Weights of a small image denoising model.
Model: 1.38M parameters, 32-pixel images, arch rcan, activation relu, depths [18], widths [64].
Rows from block 10, named by matrix and row number. Rows with one number belong to one channel. Each number is 500 + 50 x the weight over its row's rms, rounded and kept within 0 to 999. All counts start at 0. Numbers have three digits each. After the name is the row's rms in percent of the matrix's.
# convs0: first 3x3 conv (model.blocks.10.convs.0.weight, 64x64x3x3), inputs 39-51, a 3x3 kernel for each
# convs1: second 3x3 conv (model.blocks.10.convs.1.weight, 64x64x3x3, transposed), outputs 39-51, a 3x3 kernel for each
convs0.0 113:503503471400493528485514549483465490567479468543502459464461479460445496520504529518534490435516517499531507508527526500507517487495471462445430506518500542578533485493496494463505459462498403422587457464549554494448472445433545524427500495496525512490458464495442445497493547523471497487467535510461562616350504619449425512429503516450490569532504503
convs0.1 091:481378558621474449551539445559514497513512582471474591528411463537538468466638548523482472533506442522513486510444557487402454493462474418496491444579494437462499442535535439571524489553533508478435451533495461487567570454532559506456551464472556457457542510526510546544493479500531454488597503466477539471481494492465463493487479556508462473441501468
convs0.2 109:431486483431476446604572503504477481485472533537530535497495500526529531556521512466489460501468462569482470461549524478490468543516449489461498533499500544477477534542515502506504464486527505468541540534470562507404530450489494476506485469530497556470514491522452444563453509529477493482547531464446620658490532541468439483493490496498460484559533554
convs0.3 095:523488469536627397539552462539559558465504609489558526542475599599709527569573505574521462495490490498505519573538543547613550505532526494448517518522458493468475503462505479504471519529447522537498538520486597498481510482483483578460502570452441443470469524495548590454496515446445541475482530523514442445424528602493518619386412579398528478484535579
convs0.4 092:453467445481486528434503450415508491537463465515456481559559571520432558525519518420453553346463465421442443538498550503425494517527593502498500523480491464471446528553515587569502503496467428472556401557558431447472539495475561511477523534512563500506516508470559492540510511480496418399468465398615525419555497552495479540498540507479461501476485547
convs0.5 119:454510509524601495532489473647618547560459576501558647426458474440435473457425443639568452594511525512481539449512514492487475464499434602572598470454508504474417500504506487501479424456434485462594495561491410488461460494489460491558519455465462410484421464434470546466507447525523404530534505531562452487472475508497518522489522509526483506594582574
convs0.6 111:460484553404469527303391459499479414495481440448442404504459490543477500572538578469407281502513461448506498427434485441444499412459487466495490531530492552532465531470461583509503575549555568487514608526518642536516498541535479495482535524489417455500482543603475547622470496423520513468501480438505493461529492440596516465520507553505514554433490522
convs0.7 095:503455439448467560475508561610474465611496435571518444486490504481480487525508502498468474557589560557512550558487539596534583543533526497520521585596532458470494527516523502515522412458533519494528550444478521463480495481545476460528473412514417445452461477502459431420568459421554490450567521488538457518510414537484455565508503486537449466517501511
convs0.8 097:455462537367472544414516491434453483559470424508487429411435460500466500499482489483468536439482531487486492501498483520483497455463481421496441498565467519511467520551528558519501583507462504544513473498528435506485561571562484496549505503558459505453508535485477479496396377393505437451500514525447464341536554403594538446460468490521513560555515519
convs0.9 101:412448491495561447470430394499515502521534513515552505485525499494512527553542542625478514523416467386362490540546573486519539495506490516446442492506539532590522506508523494509536498523587546558460545581465508480448469499532473545525485528564551543462542540465545529448507572520490484479358381441478571511468624542501529478520561576549593496564573453
convs0.10 096:429464462454505479456451502516490495447500482505447469526557498521559515521499497590611585492479488509511457452522551437555498478494471470491442492504480560550519423446481508512556508559567496510452552488368550524464530417480415555532578514527524530504489532527461488463566495511510476479509477478431488516395527472458472517470451415532484434595590565
convs0.11 098:509556542494523471458430450549504509485473502529538544503474464496469480497491473597511408556461405588525452530526474440420449460430476531558537482484578523419485515493456499474442484493498449476473492501517482526461502542576483535583480528474466422397535483499594625557407380361522487489606618583487491511507522500452421497452550523497558557466501509
convs0.12 090:503437534518404509498459508481404418543491405558512451554547531505521503485503536543538415589541446555475500418556592412546573372483492569572498519542510521526513485478517483516520520508528474516504483518485473448482475517469495510507433522528435462478450483546466536573411447512429469499550543538459497535477512499598549511477461467465525554489505545
convs0.13 092:517485502576495423540511487465470551449457564451477539463476535535494530557540525526565512497510562486489530478468475440458559521496590530553508487445465490471503505488502504477481479476497478503573542492565553459467533561458511483471482525467408410503477472507463472511488503505543473509528473499504456440487454470532482456576568564512542516458497527
convs0.14 090:496518500522562497508464494503554503495559536530506562493509513514512521522493480498464482510487519502479549466575441502403557520461483503492550517483515507510554486488493521510427504544549509487515548440522529446424497444521531493622497366648466454440449488435484559434483500477455483476482466486511455603516523477489579453484495457511373462488452457
convs0.15 086:416451493516595489458538512503510476528559506515578537567511493520507563530565495549510492500463454483418509506518542518525519505503536457468557490430517548438535524534517498498436432459422587501492507428465530463531560471511600510462570514511460453464480526498577564525597570457521504488532551551535517526552470439512435447462446474448479442474496457
convs0.16 096:529519533578593543524498490454490508539517523603546582490479506481448475506480492444434473432432437483475507500507521499499523500507586463459468447407312461484468525517441538514415505478429501536520522494498423429464474464519482469494484472545517481546492450497556534509501477451479442446468425474503467512550517544603524525474474521506471558418451511
convs0.17 095:458465453382401477431496552429494418477496381540458394550518538505477544506466567443408432439478477467488572514506543485484483548510544547497541556445566460416519465494517451465499457431455437498541392541532491564525537496529492539528487503562510526517440522539475456521543460443553466487636564490538530533587627582605544518480467543479513616442461520
convs0.18 096:502452464519425469586501486525463422589458414685591518562505539545502527531523552567520520522525499491537583549484514497498470417464408457436517551458570541495525453451454510499481505456490494444477445466483513511509509518542494519515493504548490599542431542518391489534489513502603512522566505490495585616409473565590519508533563563551509573531481496
convs0.19 107:547517545516463541477404457583516577530476528521509550523572545577549510541505506496479456404424399385405363507510505469501510484473479439443459477504492502547515562545575601595577609601569510522500515495488553517483544542529471515532463531563494450478529450459557429460352389473379412459410444496506544588476484548488545571533566526566582549522569536
convs0.20 108:382410439439433452492503555373448505501528549537583582544502522547513496535548477552537607515502590593621683524463423524441399549480417484510491531525524485484536471481450483473477496495490565534496506443411518504410480509478480517522389458490410443403428481478508580588568545495464495486451479473481494439465488443489503441478495471522509495457483452
convs0.21 095:541478485488558499485450435616517483528511473512495546494466476495499502491540571452464469502506525492474513528517547488470506409399433512540541382546610307493594498512476478499512470542570503457474581515497593527523529537575508538553493525528566494541522532526484533557530506501558476481571501516503509507541541485541552510562551604526579595522553597
convs0.22 113:559487537472432506523520512512366533508431493536488480494507509510497496535530497458485548532477501518485522505431480468648547405417483530533516496457495518554490480513474452503440531499508434595538532509504485427491505491531454493591529445496505492455545487530505493516494448476482553502494501495552424493552554436479430561455653452489576473463396429
convs0.23 091:549598377517673518563519599484482450462537534516495541501517478452495466487507445520479454515502488479517537514563533524503511545459465557445550433456523492529469539478447505467457483439493521493515438461543434482529515555515487578542461494486467422433460537440483560504516540508503545474493581441505422424463607523521550531510563433399540570443405526
convs0.24 098:527493451489420399472407283551544507514622635554611638512469510491487518524503523516499441506516493533444451441494492439477498514528532458476538492437459503452414498474486464408424451415417585534446567489490518455534494475421485450426430443430527570535533523451517529406497511562443395447457398394525507497550477503521484520513512525526557533518545643
convs0.25 094:533517552548514549517472564541542606532531578522554567529541580544584579591592571451478493460549539538535540499484389457500455486498521482509496528343509455499440504515443496477483554512512518530521527564483580577515589539507448547506485505502510477480535464497526486545491513515498492488369449458467453422455453473465470459517490523478483489474528536
convs0.26 099:516488520489524560498479472451513605388469576367430547485470501505501485522506429386449447429428478473440476594502465578477434602554543535514370627436228585532393472541568476527496508506495482443564467486641486506528559513473520507515505467499527544548518539510483493507493522554499489444513513464496430522424453608427482563521462504494470525472485520
convs1.0 136:481517487450516599559495471507513543554531442530552445469458476473513533550549498508525537484502548487497546464485460515491499526506492468453492519491488507497530473540567464489518483477450596526452460536604385541630491418505566514457528520479482580554498519474483434460541486482512518547459498520499512493406503549451456573504450462516501579483501512
convs1.1 074:496554486526584554480422496481409491431435411434519497576587405474515439416441544539478549591475533479474544586549482438520504501522451449478563422436570526437489564450545488464620450468623506477531529400462581528459482543516433534552464498569474464506463482467487571493557510500558504465503520492479494516467503531477472537457482470421498516477479490
convs1.2 142:507477417477488510553553560455464510499495496593582536480478496494516497629570514545485405542496471566468480563493452498503482485591528476463458467498503480503517507582551491522505513488471548474438513520474462508581412441532442504524500486517469558528527521542516422456536461422512453475484541568560557484465472538391399506447528542519533535509518545
convs1.3 063:459483493486471484449484541578560524550568505570547501424456538517578477514374375483520541448476512499504498533424513428501481454392450469478426431415441439509448454390457350447497444522410418431495355589606442590579526505508434480524460454496524482505525529451490500449439584523548502544550526532678542547449578532416479521484542518514558499491485485
convs1.4 088:532516467540425450490497549498544511468518517524550517427405557394422452470531473549536519483485519449522572483512508525526485430483553427526522401452487477495522395490497425522470418521506434500578442535554453471462565490451535435453484470509430452469522516450571493466517490472616588474561511460491546485495434450583529450490529530457460522498466530
convs1.5 119:452447613492545518509529510538510438494537432488593466491511527524513515529546505593518487613497487490519536473457540436453561427462456562525639463511552451426379569610546528519555508497549486581533471545507570572576514498545548503507535539487425426535473464479439466454499457502500532480516595512436445426443407540500461515467456443452446472468513510
convs1.6 099:533538584497504549531543585488472430575525438593519437505473449530484442572539490438494488428455441472487457553500513503526568476530559521503433542527440477507464581559540571564512545536517543495523522471461472447452569532485546510449585536533448479458513516492588547489527463363503448366501474388477461398451453374519495399440451491473459507488495511
convs1.7 096:464469521522505458556531446575512425625530341537498390467522551407524574422501515525460519409428510498536523480440510524454560543469507528524557525496459557482488551510454566575508457554524611563493479450452447450466497512479438512477444465524586542494490549531480572537628538454658517497545489493444475473446519492472529513517493499482496453484547451
convs1.8 102:467555668487506590522498542524530443518569535520505488569456437462550555450422423385402473467550574429544539508509428509543498448501513595547432582534608479473590600546489545473426448443424378482522458488517560524470531585517469497518485481534500471477534525483518478453509518498541500488553563570456499446535571459480534473465488532473517537492507518
convs1.9 092:556563529503576494481570522460531547472519492441533545454460521489504554478593584575428461582450428588494468619415491531399502578500513573401480592455386601481429439446442489508509503502484448470480470463450444389433426505544467515510497519510618488458519446477519486535526545546444519538439431485444482508419517586397546601462506507445474510458456532
convs1.10 126:484552439501509478511490482520526628548522506493477477467519497487510506554522474526580534471524490334400381510515464429521523457455506490466414494506513516529514392449517450458561505544569621545480603511437589506465447435515517503431585496565415477473498478533463511491505524580481503520476478511513460563453497537490491522436445477518457482597597532
convs1.11 095:574571529481492517446472498509506452559492488602508498525508498462491524458515560446466487570553500568543482524473498521573536527525480541550525463474518476390428597549505524510514535560533528518536473470569493484514457554529531533513430445512463390392558505553522569519369352334445434416534577446484471507557542512559569478521531532488517556495500539
convs1.12 079:551640571507588590504554552512512495439409501498512492556556567603673643533613593442509536480527540468492471532570488517543530530491474478504491470444471538549477441410489460480501544528527429505546398505557406406525536497475567543524579579574547555539607621486509566549506526500439598521490508527536522526541460479521518526489465474496419417466407473
convs1.13 103:436425486461475534501557564460562643389468572486490537447480473567529483539534547500612595464475479424408423511467456507507488525575529515512404506506451495459418510488438507487485494507489543525521490490491341443509494487462528475457506526451475501547438514553520521587505577553478521496455485459462445532506508498534558503610547482534468450507438436
convs1.14 056:547560521494513524464433465576562496590504466420562482501467507481440467508533473493548485497592478518554501447518583531504547560624563501511505464552524503480540571544484555505576502573523455529474579420551446522453490549457516668492456590497497502520544432500514417513451507531584474529563586544467639562463537487550541459431523527470476428488451494
convs1.15 083:494508463491380449501461483521495512498427518453474450553461541547377351474490436500537585412423495507482462430495433435522424522444417515481468468422491511446513458454479490535473512545511464470509491538538501491477526584560461499509494476492527563515543597498559494472485442419474454407510447430529465496595567457428513478534529503498493473467436414
convs1.16 099:597578487561596528505515460505549569465589572464560588486471463465466441471463462489462451509486452510502526608537519564483482555530529600513466600513429516507475537607558570610503539526482547605507564581489513483397465467533460512513518514514510538522487505478511528494432571494505593490522497407497516535457480554493476555461491534457464509460515530
convs1.17 079:577644587477507517451508540581549520555521448594550498403469484437473483450548555474504520450497482462512485572537482548587559537542565533476488584472455550524471544513502458498536380422498478500520386428466441497509483504526491572535524518528483494466501486523531478514509486400597476390545467422536488461522568520528503493546536553555529552527539536
convs1.18 094:470449489486520493521529480513443385501525380460498452467442469461470477537524433512436454501451453518474502506536603487466523400421489482398449540488478574588490571464497506492537501466512567472423534520508511544537496406484425388483489480479443554560432521474433489548416414438531501529483529468472519500394473570363358536507498491433452441411427488
convs1.19 111:600596537510540475511522489530545586455498515421442404426479418433460402347438452499537522539570531567520471573566511527519487531502471470503443495511486557546518441453447465477482519471494384471478459540556488553603464476481469469475503541503519501492555540461606538491400460485483556591441556620527513493446462504425460575560562547519537500506509476
convs1.20 137:469523464497469433574564571409446484439451518555543571507556514552587495495501446497498590440455562527592652550540462581557476544539511544546498419503539415535560426486533483495533512516506565519510579495481544469442515469461487489495460476497319384402470545474584621524502508562493530534476466489525494471561490451540497485502497479526467471507496460
convs1.21 105:517512503478405449599497490492478536580502492655561540504465497481475472408589621479521511468540516504528489520576588479543574393422507412534584377426546315457471458550495481523492521535532541542479614520425592548464500456471487477527537472488410521589439529545525528528463472481465501491491527504541457497555477445571487431435459569441437489563516536
convs1.22 114:509528540496451481506488507476508513535544523530538516493530526533459522516516516502519524473478530526518520490447488493741465532460494482463482528534513486464512488518601456533481514544511523527507527496536507509509521504511579521519513484473486498501546608473507581501498499499475577521494510517523520502563469575525504502575480476481610502501561461
convs1.23 091:464445464513483499554425436577566437544539493542477554495522500473439435463416446541438469579535498535514493478417487516536414526530434515495466490409497488456463535549487562534511547500465482526572489456545509523530531521463515500491489479467462402482555512557475508563516521540499455473539507446441436497541440504565545436624592515435475513474474495
convs1.24 100:644583508569485415518412408447455534447491580474529548457509510490513513500504486508564507525515439556500448527507477528513470502497484598544517558473444471489449464417533472417418575444330498554596546543521531452472487497539545507533541500490524513468522502475460496488577522461541373390456369380603611503549516538498458488517438456481470490534507526
convs1.25 080:566546487506542614561560589525585552495468618475448486473411406511483488554482397548555554509541566460455507498485528473500458511503544642579536486582593556502567548540539502467462488493387580541583572536505601518526503469439450488492450501515506527494502512523466524534631582605630555555651541488493508503502523567368466394403443457429424501491504540
convs1.26 101:557454464485477501500452443507547525436536559497530537564453470515449499578466458489459541552526582513570649520452405534447345582512512540418384515468389539472425452537515469527456456509460458462513514523528519472546559513505589509411510476452507474461541495449429463479504548563504453512515519535488527644443514586459514536509501452446477480501542512