config.toml
translate = 0.06
noise_std = 0.2
optimizer = "muon"
momentum = 0.9
lr_schedule = "cosine"
Rows from block 9, named by matrix and row number. Rows with one number belong to one channel. Each number is 128 + 24 x the weight over its row's rms, rounded and kept within 0 to 255. All counts start at 0. Numbers have three digits each. After the name is the row's rms in percent of the matrix's.
# convs0: first 3x3 conv (model.blocks.9.convs.0.weight, 64x64x3x3), inputs 22-43, a 3x3 kernel for each
# convs1: second 3x3 conv (model.blocks.9.convs.1.weight, 64x64x3x3, transposed), outputs 22-43, a 3x3 kernel for each
convs0.5 112:088144184089109133135120082107123135138133131147167132122136125123133130113118127156148107136150143101122172134148161136146132147155125120076116141142132160238172089148185117100118180082059128211172123104109138033084121111163122125138133138142136095096150127125124133129144119132124109126120087114119101114127145137139159129150136123128118111114112133126166103131137126107107168118131146133139150128137136118106077122127099120136126110126133130136128148145130121122117130139092153147123135134127118128143148150165120113119114116125121131130077084113121123102147131120119158163117131123129121087
convs0.6 070:122118057153139150108100101108108091175163160129079139128117156106129123120142120151119121127239106100092123113115121123117145101153132102093092143091157098143128137103152162117108107121141103115103139166126114128108135083148137116140097107130114102116136131117140124150143150108145166126120127154156137107125106111121131129132094107141060109139132130122123146142177121116138139125102119135136123132127133158120133101157142148128117141121079152126157130139112114130116155188114135118135119111105153136111141148160138112160140127139125103108117105107128127101114150144134106089115145095144131169
convs0.7 114:128120136127121131086129143148122117148087131129131125136136133146130137122091133131148135154162093136102093136139119159075132111116172112149125113103121141131101132121137162105117111134191124139135107118138159115171145130120115117113141175121141120133110151114168147106124108118135117080121163173131121132124129152109096127122116130094079145087096154119129121170087146086140135116130144146129139146105134131108146111185095193048124122137145108169107148068129133120121144117119131122143128124125126076165111172158130131138118119155120137133126117129128130130137104137145133121086110145132193072
convs0.8 114:125129133140145170143121157168156152018096134116159149135148120115121110111105120163153152074128176146145159126123132111117097145148122082095139227122072176110083056139160153154131211119083127139147132126125059108148128122124135136135101118127129138113113121110146161143102115103107112106109110114146121119127133107108115112137145132115106109126127129110137117139108079159121096126136121127134137125126140130139120047093121167143114129136131110116128116114139084130160156117099111123115103110121195169179110125171135134130139132124142133130125132138140122135160129141139153151077085126167138108
convs0.9 098:178182146152145140170127128130109139104163132082109180114137128122117102129131113121123111114122083113111118135129141144166165129137163098115098154119123198199136125131130094154186107132185145160142147145188119138117125106098116121121098117103159140112140124082145130098118137113114128136107159144130077124137114144096130143116143158133134132131159171127145166147125132161152145165175153138137136105110102131153160080113118126132160093119120113145132124124129114130136137109149102109122113127109135123089114099102124136157136141150146130144143130118114122092106124149128142119118120125129110128
convs0.10 090:125146130126146145142147153111105116152121105147136100109084111110076120165127122076099117114113099126119132131149130113132123104110110114121129169169139126104103067079092115151150113106105116132139118135129110142129161140129110135144144134131138110117097104110124096118081143118099113122100162110117097107134147136157136108141123125107091108135105124119137132110107101092125110147142073101131124125106141104138149087132132125126132177166144165164144166148170123105119186200153153178118155172155088126129097104134149185196154208186236197182152124102130088095136104105137103116129068071155103087
convs0.11 104:104109113151140126151144136114144155114124133124121134118110116088117112086056098138138140121127149128118132094109127113093113143106110117117132125113122142108099086094118089095123089078104151158152134115134115114117140105128134111125136120112133160162084124124065128128106124167111125131108116122127132156127101120116104104152127109146132108131145142126105117104100086095111100162139090178188128115200196108090094109088080145098090146106118138116130136145137135048068158105058197177103156148159161166152105110122124124134159114127161177131120156190127143145112130136107111119111085106123092100
convs0.12 106:139129162183141092199153051131121110152121125133117135124128106139124140136136122119137167185099067159106078123118091125122119102107111144116107102146146069136233196160104152136098080144165155136123142133133135119139134134122116132125135122121140112075134112069158113073142133115132140103138134124134139122120141124111127099124122117137122136113124141177130113124157194108127182112112109110110098136136081126139147116142166111128161118103136137109124146142158149101074119113123121123164092116164129113128126109086116114117119124123124112102121118118117123106090085085144107080169145089144145140
convs0.13 104:142143173141144114098124129138122082094105146107119100130114117109109123122139128132126121068113121117158114140155156115119131153115116138113098141203138163105132074086130115086101159187164132103095124116107155145132131097111127113109118131123142125129122082085115106134127111154121067122147159151144104124100133144139116111135127118117182192128118126129148136109102159131084127111120113140157136151133163155140123121155176112123135129135107124144122139153149132104137132106086121138155131118118144134098093118088090086113125139152126148137149135132168095090118116126123121123106127114138154151
convs0.14 086:131171180103173167101134145110136121115160109096102084158139114135135131126140112124120124111115098105092103124131150088081109145126132136157131148174152122146161126117094126122102074107134148101123171161102137141114135143106160164143141163151122122117154111089139139118119120140133150153090127133129123136115096103140113148127096108119148132131150151108122150101119161130157165117115103114135095113113081123093120115096112089106109124140155137119134167127137155131192175106119138131139145135124135156135101110143102092126147074093172121097126131113123138125141146110159145111132163124150161156
convs0.15 118:121145162112128163100112156117091098149127120149145125122115110153130118177141117113130125142141123135138132114138171065101155055098124134118102144142122147146137109158167097138168058091107169150134153134110130100080112117126116133137123130121134131122157137128143128108149139128145158145124150161111129139096123147095103159122129149112138155130133143133119143126147146124144143178166151133152119073081076108134118090133122113130136133137126146115100160129103127135092136132105128110107119130125127147139153151127142144135154129120152142128089110139101132151118157133130119116138123113150143133
convs0.16 104:093120109098127080119127122116148148115155178105130174107097086117101109136105101152117143143123161160107116146142156134143148112131130139096134170121193162153238138171147136161100121163099114111115114107105129126108093118136110128128103127150139113142141132101147143133116111109123132109126142131116078104128112110100117099153122146125086134122088119153147107148094081143073061141153136160144119136134128084092113107111135131114143130126107138151126142148137088126138110127108114127141107082067153127134163169168123122120125129125134133137097129106123152134125149162131123058141149092131162107
convs0.17 068:131130060143132124139174093163101061109184089120163111158115120151139137131132126123114107138190121122109103131141088114108149141120125126098067115090118128159155110168120122146077127159127140162100105138120125118128182118154151224122154156120184098083129171140131116094103108124091186155109181088128125108118095178118108151123119126090060090138142138136138135118158132141137118124126119093125129118125121112161127120190082130114132144120098121125144127128112147107151120155134133134123146108162117147125150126142134145126118129103116133122137134104124134135116148122114147136112153090128124121
convs0.18 085:104093092128135119181155164119091127085099106117103120138110107173126119168154128108105079089102111096105112152140108127130093129120119120131142112108171102117152123127105078086109122124124114128125088116132142142122167189174182194167150157161168177158183200161159130140139165128155213139115136136098113106119143123161141157155122110118071080153132119175129128147134098105123090137160144136163140122105120089095101108121112131129107131125117136129136136138136108121115084094103097108108094120104120110107122113110113108096103117102106118122113119105153179124157167113138140151158166155143161159
convs0.19 106:164146167113133153095106144144124113154120110141137104092105119115122159110125166135125149125132150111103123187142117202135080160103078133141114113143112105091087106147159083127154106144182150130156139145141134146162114104093142123073148099070168138183145123153120123140134138118134129119149134116126125107144132110145157145111130159151131146130125139154149138129128158130133165122150127119128123092114117098147218106140198087127165134132101162126118140111126105097122095102132109133159149142117147145115101101075135133144136126129135120117175157161149142168099075123112130162126108160164135168
convs0.20 093:104123110109113107121130107095138155108127139127159149122137147120133135113120128119129129105131136112157154091100121134153151149151153143151100131121092123105075104122155123134148140147163113115120120124123116120133123109124136117119182142132068119145103128153109137162144149158136121135151137127180150139218142117190106094125139140139146138133138146137167138133140139113115130096080121135110127138120111134106093124139136152170145139137140097132152106120122102117120106107130149142178141111121140130133172177179139132104139133112145136116118124162119164210133189242120127085129128086109091077
convs1.5 126:164152086134144142092158173137116136134116150101151160145148127133137125116168126078114169108114140153087112158130118140116101120126123109048103117111115192204121180165107132131134081110176179202113125135131092090137167123109142131123133164140129114141139117125135118124142141148141144122114119114108126123107134112126134124139148153152133125148111110147174116136106109189085082128133140130131142111118109134115112154131119186146133132116129124119107124158153127141102123142150137144140120124139117102124143112114154167157150129116161141121116130122128146134131153143163148119107134121113143148
convs1.6 056:137132152166124135119148143120150138106130140122138149144120148082138091127140144139118122091214154129133115119153138146180132128145134097109118087102137116152135122132134130119241143106106150152129174205125125123140137161135127141123135153116129149099136092121131123118145143135117109136131112124115129098105094100126128127138141147125131109127117131151109129114083112131159111122121128104103137130128135136113133112189115127106136156106098138082069129106148132114131122133143120143146122100135131080105142134109105136122117130141125142118115114129123140122133137125141124143163131119137104159
convs1.7 120:152115144125146135113106139157124138136138146127122123135132141123116146129121131137099145103127139128130131152112143134143141124125123106143139123135136122140132179118132132103144139129125156119169148152137128142129156131169137131139140130134121138126125139115125116119134167131138142138131131132128128145126138128130136118147179134153144145136142118143138106140143160138132114143122133147132142123121126143136164122179114119130125154110155125196121139129130144106117138125157104125118135144143143124126132142129115109120130113129127123116151149137126133122136124125131222138145126125129122128
convs1.8 117:120111116119102148144139139119124108083161163103097082146144137159144115162133118158136156065106179052091112100119101104132163134110121199126105209158135096112147196139099117100111093119137133135146156136116150146153139124133136140166137138138103097117148127127134146144131115114137170169135122123140107112125127098144131138148136114137151098143132108156134133129134114120135108114128118155152134140127116141108092126115130122108115115110137122135152134142161154129131160142115085134162084118149117108139126136130141142130164160156141142157115108112096121148134130124177118109134114139098103113
convs1.9 089:169183132112140125151100093092094111141151134128153153103116092097107113112132116170150118164147127108120126111116132113117125137116129161120085146118110135118128086137164078099131116141116120178166111096122130140126133071054123108070120120100133106135180119079125142103135080114161164120100129143134142169180099089136136123106144142123153127097132145130136122119136121155158145110110103135109099111119110092117150145146175126107115116138128101081119155155128120154147099097102126120108155149133132136161140100064123101091142158135129130142152133144171168201159160145158122137139135146106131144
convs1.10 085:092093105108119143109116103099128109139145131107096139142123162132091149133121154137143121161126119145156132126115116133128155138127128151135131117094087171137131153151178125101123148155170117159143119111119118131107143110116134100101158151151122131159131109102117132158113142119128143149109151156118134120141141116136144114151137150146068092164150150154113090144125102100101110144154131111132166159150159117125122147156125120100106132109099124088085101105106139115099084090099127149135124130121097106126105094094091060151035009104134094175153155151120127134167126119159129115131127137161147174
convs1.11 109:158142115105151126104124130091119114113100117162139143103108119128093096189165128136119116136135145107116128166145129137132126158129122127150173133133143127155130154149118158137121169151125155138142134115120107112103115136163101107134126140145121100106141112106144124122094102152087093110085099126147154143135136136127157137122118140126114115106111118135152147164151125142163141105057082133063090169117127136143139145130124136124124149172139126157174150137167138157154098117145093103124141130103142163117144163165124178151113109166149125109153147129169138139141131120153150170146135148142123118
convs1.12 113:183123053189131066111128160128122121141137145142137110133119144123108147139120094131136084180134062119134140133131119112117102129145092070123187090109128147145173064111154157138112141107100125114161110130172117126139148132112145127106152142153154118071153125076143141125135130126137102119132118141135113169132111141137141137114117159139124128135114090065105183093122194163107087163118100127113130135124155123136177124131176123125142128130123123131143141149170089094157118130140150138066153145092162160136104147142131138149152145137120113118142138132138123109152134093124138140177157104181143103
convs1.13 101:096115120148120102112138133163154142130125140180174120131119140152137129167148163094115123136175175131139143164142140135098136120092106059089124124113105113117157094097118112164127115125126128108121166206103117129117113128149132105143130108128141159152154161165114120128157132143101065162127131133125110101126120118129107083101086109141118119154099114114109112120088100112105104159157162123143138109124131134109135136114109117123128118108119150150125103114129156119143180216143162168159131135160149148145138136138146129116182131109135144128101092136133122098139141136110128137099099122099113143
convs1.14 078:091130118060089107087126121135146184134101107130105118114100119152109096122111099152151137120121138095118117133149172100135145138140143106104105108096101117126130142166124143163137132142120177159108142193127116133131129114144108099110124102122111102088158148087133139071076096137095105078132146116111112140123096135103101121135098159154109111156152112106131134140146129131150151150104119170148134186174144127130130130135079128154115112109119114091102119115118083136149087088108092057069108105101107126124084102142131151188114054105152112111137133136140161157132138124115085107106045062115086087
convs1.15 123:166172183130130147147125130106104078131117090136127117182155102138127087115106098096091115125126151145155153108126164114125163135150172131114081160146105146137092112164160081127152060112121157128129133112114130126118162166150121159137098135124118126120129140121150147125115122162115117149158122149123141198117136186131140146106113151111127150134148172129142138132142138138133127127138133111126138122116104139134131127130125124136122156132112171136108160146102147144141153146128143146125166151116155144113145132123179114131136140163125142150159133142158154166152153165189158148181148117179159124
convs1.16 088:124148115138162123175174103168115142167107130154125143176153116168123137172137148153141143118128125109109135139118100111135094112124098091072053104120103160124115115136107084109098094106097145146127138117143121115143195127125164130134156130133151141138150143132172129143172163122194169127156151150176160185123160169144160165145150139129178139123151160124159099130151128141128158145105128120105116107107129133147105156164143182172161118127145137137124139145088127124079157152119161130147124125120112121091156160140090111113117117132118121128173122147159142165122189175122123085123153100111127094
convs1.17 063:156154134114117132129151125133119112114151148106106138143115119121134097131134127157131138113246127127130095136082136126111116116138110126106155115101120111135127107112124192117155150099075144137150143187145113160139133126140104167147142146094124123091107102114128150107148160144100116129126116120136114134114114109122116118133139129110134104118119154138153135113104159128097116120119144122105119133090130137084138118199121119114134113092142120085102137150139124113128152119103130124124139136115116099090138132144120145107119135118121134138134145148167162152127140138131081120112134097132088120
convs1.18 080:129132132112117101134111109180149154131123125142150113142123110150149135144133129150120114121112135133142148113140128100110119107084116145154097136134088112148126122121125116166164119145143132125134115124143096091107111083102082140124094110115140158159122122114123093083155145150105157171113087146092121157093128172152170136147111118059059129076088154139139122123136153146135142140113171135104134119103138161136118144088098141122126134128104143141117132131099156148128155186171148165176122104112142126106178159150103127123127125123092081071123060046137155133100118154084090094140108104108108119
convs1.19 112:107112159089110163112115156146141101136120109151129124110116129097107139136156176128135150114129145099101123162150106155129083132112072125139139134149155136135116066091124080122140101134167123115138112114146111112152135119104110116098105125099167149162141124126131108091157153118137150130129115111141159147143128109113105107126133155110125181096123163119137192115125159109134136133158192139154148117119110093123188091138191092112156132107095137122130152150128112145177134135136118133131101112129126121141138128109116122141144117121130127136123111109156137150160150146122117120116127144103130158
convs1.20 140:109119123136128133150157163090121156110123159090120178137126162140128140105098112120133140124132123138149149099117116100114125130141142149131105141113087135124085135114144136118151106095137107106143116118132126137144114090115121104141153151208112117128107134146095133166142139148144148147124147120176140103164124082148110091114134132115137132154146136152153156134118133127127115143127118143129118145140138067086095134154144173172148117148167126134139099118154117119095151137095155156135118095114118105112168160169116133127110141136128157133104108165096115155128157186147148136163155131105081102